From a checkpoint of a small self-supervised image encoder: soap at rate 0.0018.
Rows from block 3 of a small self-supervised image encoder, named by matrix and row number. Rows with one number belong to one neuron. Each number is 500 + 25 x the weight over its row's rms, rounded and kept within 0 to 999. All counts start at 0. Numbers have three digits each.
After each neuron's rows are labels from the 100 images, of 14848, where the neuron reaches its highest value: "top examples" is what is common among them. Only what is clearly more common there than usual is listed. The data: photos of plants, animals and fungi (iNaturalist). In brackets: how many of the 100.
# fc1: MLP up (model.blocks.3.mlp.fc1.weight, 768x128), inputs 0-127
# fc2: MLP down (model.blocks.3.mlp.fc2.weight, 128x768, transposed), outputs 0-127

fc1.406:500500495500514564500501500501465485500497520504531500501496499496507515500501437500506501488524537502493497500500504503504466500538497495500516500513500500500406499574507507503500536501502499500501499520500547499490499530500505516498460505509500499502488500500500496505500497487500500512501498512499499500485500500500499499435483506497475500488509579500487504460500500502502514666498
fc2.406:496489501495500500499513500491500501501488488507500500500499489500518500503495506500524567498499506496485495500500484506550499497503491500500485499500500501502458502494459499526500500503523484501500505568501500500529497500521505498500500512500510500499498475635500498500500538501500500515506499500484512640532505499504500500500516501378500501493493501502500495500500500503540483487501
top examples: class: Aves (97); order Accipitriformes (42); family: Accipitridae (36)

fc1.141:494503490454498499500500500502500500493499498500506448500465489490497490500500500496484552506500448500499504499500497484500498503460500522505497574499500501526500500506500499465500488496433519497507500507504525498480500591500648500488498506495513500535500500499500499500506516500500499500499499489500505501496498505503507517494464544495436501488509593500506500500504500552501500500506
fc2.141:498540511500562582473473501527492496459470473500496468505479500519539496508478501513436505487459501500518500515500506536495492500500500500500490498504500500512506500527490488500481463503495524486493504529502500508535483518517525577508500511500459500572522500500497433499456501499455494519500496500507409467493477516506506485491540501446490500500509496497495503500504500516565482499507
top examples: class Aves (95); phylum Chordata (95)

fc1.628:503500500500501451518500500490500445498500500497508445460488501509500511500503499501536603494499499500509500500516490500501467418487496492588501500500501499496501513501494501500499499499501501499503502486499502500500509495500500406468537500511500506476500500512500502500500503532501488485585500500500499469498501464501531501501500486500500495500374509500500501494500500500500497500513
fc2.628:500503499498500504502475402495500498500500497500498476501498500453486501502501483488500522509507502498500517491506501500389478517502500503496501524500500523500494523516493494479482548494496500480525503498504500498503500497500501482504524502499530499515508502445474503500500502484482492503500501500448499499492429604493514388500412500506500500495500500496501500502500498500493503504499
top examples: order Charadriiformes (25)

fc1.224:500503500507486500502500499500491500500490499500498511364503506500493659500500495501503501476500611503500493500500482481490509502510499492501499500499501500499521503545481491502500502506508500499500500498500501482487498497500500499500497500500533504500454499537500504512500506497500500500466503500501500503489498496475486498474504493589536499505524480500494500500500488500502495508500
fc2.224:532500502500486510430500524499527509489480479499536499501500501502591500494515507476500502504520482499488508488498481498481504502545500489521515498491326517497497479479519503495510489500501511510499494511503492550502518477510485572499519502499503505494500496471516500500498505529501493491498479484499506500502494503511487476540521510498500506464503510550550511522500490494527512501518
top examples: class Aves (85)

fc1.664:500499500499501501499481496497489499498454500500496500482500498503489479500500476505498500500500500496512490502500485496509490541527523502500500498502500500501499500512572500556506500510499527500466500497500527501500500523500367501508422502501526499499500497530500499500500491501499499501508541500501472484525449499519494495503455500499501500500529504501498541347500502503500523501500
fc2.664:500384497505507501552507507496447487548500532500500498504486496531481498504498506501502484489495470500491500492517489467497499500513490501500500500570508500512511520543462500511493526507539487500502516500498524494500483483500457428501414500500502518461495503490487484501500509500500501503402558497480446513504518499500500499500480482512500501477558476483500500514499500500508499499497
top examples: phylum Arthropoda (68); class Insecta (63)

fc1.191:500480500500412506500525499527453494500407510500511504487500500498502491500500531501492500498500372502480499493500499495525500504526504474500495508497517501494486493612500499578500501548499500501500500501505499498500501442500539501500499509486515502500481500500500523496502501501500500501461500500493495497500413504504508500517498496530496500493500498503498499512495501484511507502500
fc2.191:516524481463495469505500508588506528477449499499506538499500493494533540503501501531516508506532502507547500496500573491482500482498493500491519497475459513499504503505499494524514500499515493507495481514514517480535512373493447481482501506483453496513470479511509498501482500500505500488499516502507482483506484531510523505437495555516500470500496482459547494514479497516470488491467
top examples: phylum Chordata (94); class Aves (92)

fc1.622:509500474501501506489500500501497501521511537498486484499491500492501517500499466480627548472500502500520513500497511483499396441500555500496495500501499497514448497467510503501489533503486500513493506507501544504500510528500501509521502499501490460497496505610500506504500498524500524500505513500504503500544500500499500497441506500524500494473450498491502501463512500492500495543500
fc2.622:502423501513499477516500501504499505500485500506537498516500494453467499500500491500500581572446492500524500500506500504495497500499500499488597505495490501505500500462484501478500447497482500500515537566493500500510496500499504501492500500499483481508510448483500449498506495496515477499510507501500500500585486500452500491500433502496498501500566503499490500501500500498532437501493
top examples: class: Aves (91); order Anseriformes (33); family: Anatidae (33)

fc1.707:518500500501501500412500500500501494605500499500500500500500497500500500500497500500499500500500386500502500500500493500509498502391504499500500499500500500371499499500499496440499500505491500500500500501500502500500500499500500488500497500508500521500500500500500499500499499573500500420500500500500499500547516502493500500500500500500502522501501498496500507500500500500500499500500
fc2.707:500450500500500500500501478501500515500500500500499500500500500500509502500500500500498500500453500500501500500500500502500500500500500500500500499480500500500496500497500500462505476501500493500500500500500500501502500500500500501500500471500499500489501500501500499500500490496502500486495501499500441576501500506502498254519500500500500500502519498510500500501500500500499500500500
top examples: order Passeriformes (50)

fc1.92:500501508489506473500451496527485451501525499501490501500500536501500483505497484514549499508504495499462504444500412499501501429496500500486503502485495551518474544482501487524500497500408500424503498474500428489478499453500531490514503483498507549511476499502495524500560499492525501500522499501528501550499492486504499500494506497520503495446507501508501466511471507526505490515501
fc2.92:498346498500499496508500497488489472536531527498496500476507546502460508514501497500499465505514500500491499500504459502498473507500495504508500498535497502522501498501502499480502500470500489495500500487502502499419502500505502474502501496500597500473500485500500550500500496496557499500500498498495505613483496494505479500500500500511501500500501533500500490495500532500504522501502
top examples: order Lepidoptera (49)

fc1.748:497500497495498499471500504471500468505491509519502583476458500476493496499486499495486500495500508501485499509484518496501490600501498491508499464486504455637473479497521499484510494555563498516480500456500493500501500487500441546492490497484499523502517474570504501500486510501485535469500507501503478515473500500495441490500497505499500500500500492492500507498497500500500500509509
fc2.748:500423490499528494551509489556501500508499500500514485500498516508500499517506516501496501505493488497483494501500499437547500487465505459500509402494496531502482501522478500492499504526492512482497501479499500501497479500500528494492500574501506504449527501508499431500500498556504510500498499495511499499480421500498500492410466519564462502500471501500500488516504516499489500504489
top examples: phylum Arthropoda (65)

fc1.383:499484495497502500498500511506502497500498493500511500477504500499500500500499501500678495488500500500500500500500497589501496500498500500507499507498673501499505536491500500501500500521503504503500523500500495498484499510500482500500487502473501513505498500488500501499495500500498501499486503500500500500500498443500503499500516497479500497500493504499500501485500499501501505500499
fc2.383:517523484502502498475503518507525560494484487503493499484484509500545518499486469485401531499503498519501491542485502603510499500541503515499547500496494517553510501463497507567497500501499587529507493468495477499505483496508492556495500471511508506492471507506513496491504497502501493493507513489487506490503529473496516506512547494465492592503490504506500496499498504494500514506496
top examples: order Passeriformes (51)

fc1.271:500433500501505488457452502500523511499536507490525500500482500493499554501483497501484503501502535487500500500501495502475500476411509520446490500501501501500509506501493491509501500417500502506500502500493487501383500556500476511503504549499513500496497501503500496494542500502500500494529511453512490506500606526500500501495516488464500500500525499493500554503501500498495500479500
fc2.271:491508505510507447478500525502515515504500511510498511501499494490499498500514500541507491486510509508502498491500489530504496501451494531511499493507384576492505509491502501500507446405484490500500503483500500501533521432500499523494499442485506504500500495432505520500489492499478510501490478434508501551523474516501499508539500500557499499500466501467510497500480535516509532501500
top examples: order Accipitriformes (33); family: Accipitridae (26)

fc1.274:511382500500502500500498497424500500488524511499509491556509504500495510501500471488528499500489480498499510506500472544461501513460454494452497550506500499479469503527500475503501485501487502500500506493496489500500500469500500502500502473490500492500511495463501500500516499552497500502356501500477501491537473504486505501503564500522520500502463500499500500500492504502500516501500
fc2.274:616502498513500500465500500475459497530516499500503499500478477511528506507461489505511457505502507500484500503521489505500496479500502487500500501498500499499498509497561644403502494498496500466501513496501500482503511451502500500500501500505506497525500505501458496493495500507481493486501500495504496493502476413500500500502495500463502503524477499501500498500499500469532500490510
top examples: class Aves (85)

fc1.421:496488500500500500500512499500500500500519500506484500500500500500500497500501503500500515500503501500500500506500500500500500496500500500499500500500454500525500501500500500505501512500498500500500500500500500500500499500500500500500500436500763499500499500497500498501502489500500500500499542500500494500501500485500504495500500500500500503501501499500500501522499500500499498500500
fc2.421:500546511480521508493499500449491446520498501506510500499497484534475488509472506500500497500477500498537503668504476500509515501498494535501495500477500500499516467506500604535507494500499502487500501469501502497497499525501497504500504497500497501497505510529497515505500500481450502500500505507474504502411450497500500499501498501502502464489513465500497503497498499495502532503513
top examples: class Insecta (89); phylum Arthropoda (89); order Coleoptera (34)

fc1.279:510477507500502500490500505500500476492501442502518415500542500496497514500486500494486500484501499497500500498500497500515500500537522500517501504500499499539508500500498500473553529480400500500505500499504500467501500509500533536502508506488498501504500471516502500500498494495500537503489498500473492503437497500500500494494500502502523484678496504500500500539498474500502503499501
fc2.279:492500495501625479482500500490492507531503509500513500510488534414480502500495456525486476494500500451462501495500501498502501507501498500500552485501601497496500508540497429490475464502500497491502514513496500500522499475490511514510499531483500501497499497500498438501522487523500491441476508501501458440494461466503500500468501515503500500500481492500500501501518504501510501522499
top examples: phylum Arthropoda (70); class Insecta (60)

fc1.746:495500500500442500500499500500473500500499500512500500500500498499474501500499500500481474500500500500501499500500498496500500500494500500500583500498505500504500500499468500479500353500539500504500501500500501500500499519500499500500463500503650527500500500501500503500502501520500500612500452499500510501500457500500503500505500500499501500500500501500500500497500501500500500498504
fc2.746:500502500499501502500495495500500442500499500501490500500500501620479501503501494500515499500500500527500500502500488491500500500500500500501356499396501501500499499500498500377500500509500500500500500498500499499500500501500500500500500502500501499512497500500459513500501500501499501505501500500500507503500396496500504501500499508501500500494526500499500500500500500499501503501500
top examples: order Anseriformes (36); family: Anatidae (36)

fc1.57:500500500500456510481500500499479480500493500500503501485500507499478498500500561500470500487500476500500503498500500501499531384458515549494500498501462501492500508544498480503497511364500501503504501463500515500500500545500498497499489500500510500500521500489501500500500500497513500500500510500500491499517499507500499500596500474453501500500541482500500499496500499500500401515487
fc2.57:499476499494507524475552508534503496503503482500522502506500488501526509497496502464492453505502500500470488489485488467507505548510501517487500504505420501519500484521499489514491483525484593504481527497501499459501505506499500513499500478500516500494451497507501493536516511502497514483518496517480501509475564431509496501592535548424443490509496549518500501509505481487466527497502
top examples: order Passeriformes (52)

fc1.237:500569501520497508499500541499509496499500500499412499498501522500498501500500500487500488534514500498500502451500474504516500497501500485450501500500497501505500500500481500501500501505500495500501525501500493503501500500501510500499497500501678501499535499518500595500499467500500501504500502445500500455500502499505504499505501502500580500498500489494500525500494499502502500485503
fc2.237:500528500499503477501500499499500504493509456490497513500499499500459523517505499565490604536490500499539499540504499500514447505500498502497541501499494500508491503502515497514528500558506502496483500499481502492501496500499502505500495483500501500491500498553506510537498495487586478500533500513508490489501486505496563501470472508542500500498619512497498535513500433482476508494527
top examples: class Insecta (83); order Lepidoptera (74)

fc1.580:502500500500500500499502500417500495500501500500350500500500500500500500500500500500500499498500500500500500500500500500390500500500496500500500500500500500499500500502500500500500500500500500501500500500500500500468500500500577500500500500500485500500523500594500506474500500500500500500500500499500501500500500500500500501483500500500500500459500416389500500500500500500500500500500
fc2.580:500509503498500500478514500500508500498500500501500500500500500500500502472484513499496508492500499502516500497500500490526502500499499487499507500495501485504499511493500500500473500500501500501468500521506500503505500500508500493496502505500500500501707492500491497504507500440638500493460503501485439493474500502499500469500498500510498500500518500500500503495501514498509512500500
top examples: class Aves (87)