config.toml
model = "self-supervised image encoder"
crop_scale_min = 0.3
arch = "convnext"
mlp_ratio = 6
init = "torch_default"
residual_init = "none"
beta2 = 0.999
learning_rate = 0.0018
precondition_frequency = 32
max_precond_dim = 1536
lr_schedule = "cosine"
adamw_weight_decay_other_params = 0.05
Rows from block 5, named by matrix and row number. Rows with one number belong to one neuron. Each number is 500 + 25 x the weight over its row's rms, rounded and kept within 0 to 999. All counts start at 0. Numbers have three digits each. After the name is the row's rms in percent of the matrix's.
# fc1: MLP up (model.blocks.5.mlp.fc1.weight, 768x128), inputs 86-127
# fc2: MLP down (model.blocks.5.mlp.fc2.weight, 128x768, transposed), outputs 86-127
fc1.572 211:502497500500517502519497506496500500543528500500552507505502633483500460499482500503500500500505500500502520499404510504500503
fc2.572 131:499488496436499503502511500570500501511461498464500505502511437512501501493488487458501497501450500479498618491467533506505497
fc1.576 007:500500500500500500500500500500500500500500500500500500500500500500500500500500500500500500500500500500500500500500500500500500
fc2.576 008:500500500500500501500500500500500500500500500500500500500500500500500500500500500500500500500500500500500500500500500500500500
fc1.579 022:500500500500500500500500500500500500500500500500500500500500500500500500500500500500500500501500500500500500500500500500497500
fc2.579 027:500500500500500497500500500500500500500500501500500500500500500500500500500499495500500500500501500500500500500500500500500500
fc1.585 273:511506500500484514495489495500500502510500545513500517544494511559538504500572521490503501502558500497497484500499501500497450
fc2.585 238:515492500500500507512500500700492504501500502497496471506500479494506490500500502530517494509500497532567497477514474498520500
fc1.588 153:500513500501503500503514502500501530585500468500603500497500492499468499502496479502500500498523506495497500577547500503500497
fc2.588 138:499375504501508491503490494500485499499483500473500499500496512501506512500486500493497500488480509536502526498443460509486497
fc1.590 107:547497495473533501508484494498492561511479558500492561494456514495502479506500496472487488511501496495507505502497493494549498
fc2.590 157:501523498518500495503499500498500502491520483499500505500499537500507481506500501533506480493501500495493493499498497503498545
fc1.592 126:436556484500500502494500496462498460507500487450497488500500500500543501405502494496466500451551500500497499505500491500433499
fc2.592 150:497476492423501499506408496497503498504498493526473511501500542467531490500502503496485434545513500531442493502485501511501497
fc1.594 081:499500500500500464480515500500500514501500500500501500457498518502508501498500499497498500500499500503500501498499494500499504
fc2.594 081:492496500498499483506485509509504509498501500497501500572504505493500500500500498504500476501501500461500515497500500504504497
fc1.596 206:503500498500503495501500500517500500501499504510510536501509497500499563502500511501472501500526501500505585506500500500533497
fc2.596 164:510498509491515487513523470499496509501502499503504503500502491500494590500506531495470501491502499511538498500478495501498501
fc1.597 203:530517499497468503523517472497482535461531520497464512501506504499472536480501506497500475486515509516499500520537508499557502
fc2.597 182:502510470505474588486472486531506495551488532500499516468508502500497500502528500522496472468500509497501417535505485498501513
fc1.598 045:500501500498500501499500500495500389500500501500500500500500494500507498500503500500500501500498515500500503715500547501566500
fc2.598 068:501525500500501465477500500500500342499500489497500503485497501500483502497501499498499499501499500499500501299512504501500501
fc1.601 127:500523508498623500528564498499503503488498501499426502500502535501500504505497520500546500500503499481499500496500499500499495
fc2.601 128:497500499538492500517390484570506502500502505500500501526525414501491500498483499500517503501498546500518499492501484500504488
fc1.604 137:519502500500484498498495463500500516496499506519491515500504502500511500501504499510495514503487499460527500496501538484503501
fc2.604 178:500522427539556503500492500408511500490505490499497419503481498495505484494557503507500480461431497497502506500504499500498500
fc1.611 090:535492504500491471502501498505502501500500516500501495500501500504500501500500496532498493500489500500446500502501497491500499
fc2.611 131:500498499502502504483500493474500513502500500486474499498500497494502497516500531450441465420504501492540500495499508499497504
fc1.614 200:500505500500501501505496543442540500497500544593465507514501521500507516583497500517500510505500500498500496506500500500500489
fc2.614 184:495543520510501425510480506501468500500501502499570508491496500493500493509504492492564515479454473470554505534504515494475502
fc1.615 206:500501500499479500504534516500500499486500500501276520495505519495514500500503505500494500500492499478494500512543494500499502
fc2.615 103:478503495478478491501500494498501500488515536497507488495487548498464500501576526506495492495500494601471460511586502500506518
fc1.617 065:499500492500489500500501496499500500500500500500501500500500500500500500498502500501484500500505490500500500492500499500500513
fc2.617 116:511497500501498499500500496497503506501502499497502497500502500500499496494500500500500498500505685503499500510502508499500502
fc1.619 067:497523501500519501499417498505498530541493504503510502499506499500506561499515500539494508500500501500500500502500498491484519
fc2.619 186:500500508499502498502504500503500500501506499499500499503500498500500500499500499241510500499499500500500507504500492500500505
fc1.620 150:488508508506500407506519500500497501504500553491500486498501507492525504498447500500512552496552504498477519511493565473600535
fc2.620 193:476534500500498497457503478435535493499497496500507568520497502500528484487487492486509501500515506519489545514500521509486497
fc1.627 170:501501525488497505500514531478495508505504433514498500477500509498537500499513529497428507506538508500501524499499569502502514
fc2.627 230:504513500488509504498501497433500499500501504501447483489525500500500500494490457484501498501495498495502477553541499494500500
fc1.630 017:500499500500500500495493500500500500499497500501500500500500497500504500500502500497500499500500500501500500500500501500500500
fc2.630 025:503494498501501497500502498496483516504501499475515497500488504500497500500500500500504500497495500515493495507523501500500499
fc1.632 161:579499428500492501456544498500506500503500598507507509500500501501480503498528498499498514502500499500554501495498498503481467
fc2.632 106:444412485486499486521501523469505501502500414491474502499527563481487503503534502496492501502536500508501501534502500495496500
fc1.635 033:501499461499500500500669500501507501500500531500488500500500500500500505500500503500500500500497498500500502500500499500501500
fc2.635 038:502500407499507503500386501500500500499501501499499497500500489498501500497501500500500497500499500499500500500500500500508496
fc1.636 027:306500500500500508507501500449500501533502495500496562500501500495500500495500500498500513504550499499511500500500503500499500
fc2.636 041:496437500501495497514500500247499499500499498466501499498499551500502500483500502501499502500500500500497498508476500502505487
fc1.639 103:521510500500498499500497528500560500501466491499499500503505489500516502497500502500471545389500500500500508500470500500501501
fc2.639 262:491507498501502498477484436426510500501500484579557578502500522500507566496495505501499455503501500503492502500490486519497510
fc1.641 041:500500500502500500500500503505500499500500757500501499500500517564500500501511509499542500509501498506500500500501500500511479
fc2.641 059:501521499450500500497501502501500500499500338501505500487501485500500501500500500496501501500500497480500502511610500434492500
fc1.643 110:494507499505500540503595501501561500506500501498449499540500500500510495498502480502496500500501499500524422489496498500496512
fc2.643 118:499513498482500508497497457486527482499512502502502485499500497501525397500508517503497454500497499499502500499472501515495494
fc1.644 030:517505500499500500494501494500497525500500498500504496498500543498500499499500501515500499455493502505491498500498500498501500
fc2.644 080:500500500521505502531499499619500501501501499500503497503500501500499499503500500500501328500505500500503501498497500500498501
fc1.646 203:482511504511501488492504481502503507546501479473504548497497531502440542483497503500515500494496501500484480502498500516510480
fc2.646 189:456545470488503496475545505498498501502471502512495486399533497516502503492465497522528474500501500496495514499463506501497500
fc1.647 148:499499500497500565505500500500598500499500542467515483535501503500500474502500522500478401536427500478479485499504501500499494
fc2.647 190:503498369502500499493499500470448500500497500500505544499497513499552499500499531502487468500509501509476500500516537501500504
fc1.652 185:491515500502500484541485531502500538502489500498629511501508499506490502500500502501501552493578501500477473500501548500575538
fc2.652 168:498499492500488478522500497472524492495518506505500489493495375493497492498503493502502502490485500478500556498500496520519531
fc1.658 023:500503500497497500480504500503512500500501499500495497499499498500502500500500498451500503496507499502500500500500500500500499
fc2.658 058:496500502512500505497500501501501502496500499501501500496500495498501487500501500759495502500493500500500502501500500471499500
fc1.661 123:500519550489501507534509452464512500500534509501486500505497562509486519498499504490501448500506500498500541500548533500469498
fc2.661 155:443496501497503498509464509630493520501460509487503475517534542501537543504532500500500509501498501496497492498474514497518531
fc1.662 161:500522520500499501499564494500492480510500487499575547479498512499510500491473503496491468537531500498515499500516479500502524
fc2.662 176:401413500490503439596389499500500452474489500515500489538500491493499498498504503510498500499503430544493524533490500460500537
fc1.665 211:509500486503492486502500499500541502508501456500500517499531512532467506519497502495524500500503500500490500498515500524498448
fc2.665 169:554472489553461471488527437500507519503472500507489480505532495503489545551457558488468519498499514507504498505500500471476498
fc1.666 133:500499517507503501494610499500500463500500507517500514500500451498499500509506500500557500500533499488500500461501500499502500
fc2.666 189:500499549501490500503464500471429502500500446500501501488501500500502502495501453318503507504501502501499500619503500501502500
fc1.670 150:500495521481465478498494505549527515542500502509510504444510500554499501509577559501501500499527500546505475480404496486485602
fc2.670 287:499500529506499493500523479358476513494500499490472499502499512462467500499546501500493498496504500501502513501408494501499494
fc1.674 189:507534500383496483367500500500508513500500501500502490510499490500498500464501501498418500449500500505500493499502500500500497
fc2.674 189:500510483513520558637450499500502492500500500500483499556511499460500500506503499523506499495489500465501497496505558480494500
fc1.675 192:560570500502486500498518499501537442500502503494491495497498509499511488517500501455493500465494489497500502491500418503496494
fc2.675 210:499515500493500494505499500641488500501504506503496503547557508469501502519500509527494485499494501530530493501504500505529530
fc1.680 179:491494451495501539493513505501481500477498501457484500500510488514501540500499500500500499506499495503499532491499499476469520
fc2.680 262:500501499529500500494500506463540500482481558492520503526517501490501500535486544461509510505500499471497499501497522500480498
fc1.689 093:483474500499498500502500498503532503493500500501488499539508490500503493502497500501492512462512500415499501540501519507501498
fc2.689 162:506500493493498501502500500505498500500479506479504523514494522484488483500505501500503492507500500512489506500488501469500511
fc1.692 095:500499500507504500507498500500499505496508500499495499512500509501615498501500500504499500504535499514503521500504458502503496
fc2.692 090:502511539500504493498480510491519499499497476506506480472505503498500465500425502450488517500501495480495499492477500519505495
fc1.693 081:513500497502499486490500500500495500500504496500483498500501476501500505500500500500500428500539496500500502500500500498499499
fc2.693 095:535491499500500502507501502496502500503500499504497498500500612448500493500500499501516500498502500509501499500498497497499516
fc1.700 123:500497461499508501500464528432502505500499597498503499500501500501500500484510500500475499502508500489542512502466482484518499
fc2.700 173:500499501500502504500504507502526498506501500500495490502539538489506470500488499556466499500450501497500484500499496500499500
fc1.705 214:500492517384489503488567498493517548500516450458499617521515502501499506507501481500489495525501499501500500511544502524487501
fc2.705 169:504500492500497499500499502448482497497501513502506500499579504440495501506511550500506477508518479533507500529509500498504502
fc1.712 011:500500465444500500503500498500500449500500496549500501498515566500499578500552500482500500500501573484500500501500500494500510
fc2.712 015:478495499499497499500497498500502500503500500500501503503410496500449499500500505500501501500500500501502481500498502500498591
fc1.717 056:500500508500500500500500500500500500552513500489431500500500500500500500500451500500500501500500502500500500606500553500492500
fc2.717 064:505503501501500501500499502497500499501500493503498500495500500500500498497478500500500500499500500501501500302500500500499503
fc1.719 236:492500526492500499503503500500497536500500468504495501525500515499498497472503496500479500461500500502489500501512515495500505
fc2.719 105:479548521518467537465499503507499533496498501496504442499527520497501499500502484492533496494504509489501494473509492512515500
fc1.720 186:500501482484508500505499468500503499438500534498523474426500507523562499508519500478502500500510500508500497502500511500501499
fc2.720 179:507560498499516494502498506499501500550544419497491500504493442498499500493445514498500543500465502482475586470490504503484492
fc1.722 006:500500462500500500500500500500500500500500500500500500500500500500500500500500500500500500500500500500500500500500500500500500
fc2.722 009:501502476500500503500500500500500500500500500500500500500500500500500500500500500500500500500500500502500500500500500500500500
fc1.726 267:514501494463504459488533501500503490501507509513517529530502520486499497492499504499501488505497501504509500519499496506501502
fc2.726 302:500492479500499530507500504653499492495466500508500482500505465518521500500476507522500500498499500543507467479511501467527506
fc1.728 116:410500500500500500496509498500500500499500502432507632500500527500501500498501501499500497498451497500495500440504494513518500
fc2.728 104:461503485499504502497494508483514502500504497500514467506496461575497502500501500506492435496500500493499505502569540512516497
fc1.732 242:511518505463499501493549480501505500477498500498492465430504522508500495499486500500500500512581500500507500510533503502500532
fc2.732 189:434502537494499485509486492502497499500501499508498506486498514550502484468488500501487495500506489502546529541500486507526537
fc1.737 142:502500541499504500496548500521519518454500533524496502544499503499533500500516501500510482499499509428500500516613500500500498
fc2.737 153:521506552510502500498500500483499499515484499501496500501482413503500505489514486522495505507494500517510501501700506492486500
fc1.741 131:498508495501614500515508503501499499495505568543488489566500499528514505526509543500500498509556503530466500503510500499497508
fc2.741 146:520500488498502503500500487483501500500484500529561505468503506500493490500498391447500508503483500470507500504500460501500503
fc1.743 192:501500500498505500498564510500501524510492496500579561518499525500519501503504499501508500503528500501501498534500515500500500
fc2.743 191:500521499502505544499503500512496502619509498488567496499499489503491498500473441505498500440497489449488499395500511498516500
fc1.748 152:504503500485499504472528500509509500500500503489504523505499495500498509500500461490499490500479498479496504501525549500469500
fc2.748 400:502477501502525501499502484429501500501495482501492500458487493450489530515500527486506500499501489467485503498496486498420443
fc1.749 029:500500504500500500489500500500500502499500497500499497500500499501500499505500500455500455501500500500500500500501500585501489
fc2.749 066:501501500499500500500500500508501501498500500501496494487511500501500496500501500765498500502499500500512499491500503412501499
fc1.753 187:567497500498471500487533498475500500512500487500502535507499499503518499499527496500497502499499503481500500502505524500500498
fc2.753 156:502476460498490500486492500564482498503518519484492505487513497503515456489563507508502514464495500524512524501500503499546536
fc1.754 254:574490496460481499477494421481500487500527528460500504498501500492446498481488500500465500441506499496503501500500500500500500
fc2.754 228:500513500489497510510500500663504501500451474499500427528494501500496502532496496507517508537531500512516500466500500510477498
fc1.757 159:500502450501508500506495350500514558500504481498500500500499501498497502509506500496485507499496517499500501592503518503505498
fc2.757 154:556500482496509512498504609501499501482496501500493495500477499499531516500507510527498490521500506513507501446500473505498500
fc1.758 182:501508504428508514500501501442500501513503510500501496501510505504590496502473500500502489520527521495528515543499475500500500
fc2.758 381:499489500501506483500502500479503500501500487429532512499498488503492492500500474498506500481497499506505500571501539500500502
fc1.760 193:502499500493498500516522500500498499500500500500500504501502555501500500500499500500500497500501500527500500500497500502501500
fc2.760 113:510518499501516504503590500470517499504561515517520486502500481468500501506505517502507495478506498499499498505498517513502465
fc1.761 200:503491499499486479483500454502501500500485501463495500486500500500513500471499427480529499497505483500478500497480496500464500
fc2.761 282:509500557513499517505500500371499531501528531503505501506533513490500500500500499465487500499499500473500500529500521500500500
fc1.765 008:500502500500500502497501500500502500508500500229500500500500501463500500500500500491500500498500498500497500527500500500501500
fc2.765 005:504493509500498494516499504572496508491498500254498500500500494498500507500500490500501500500495521506509499500507505500538495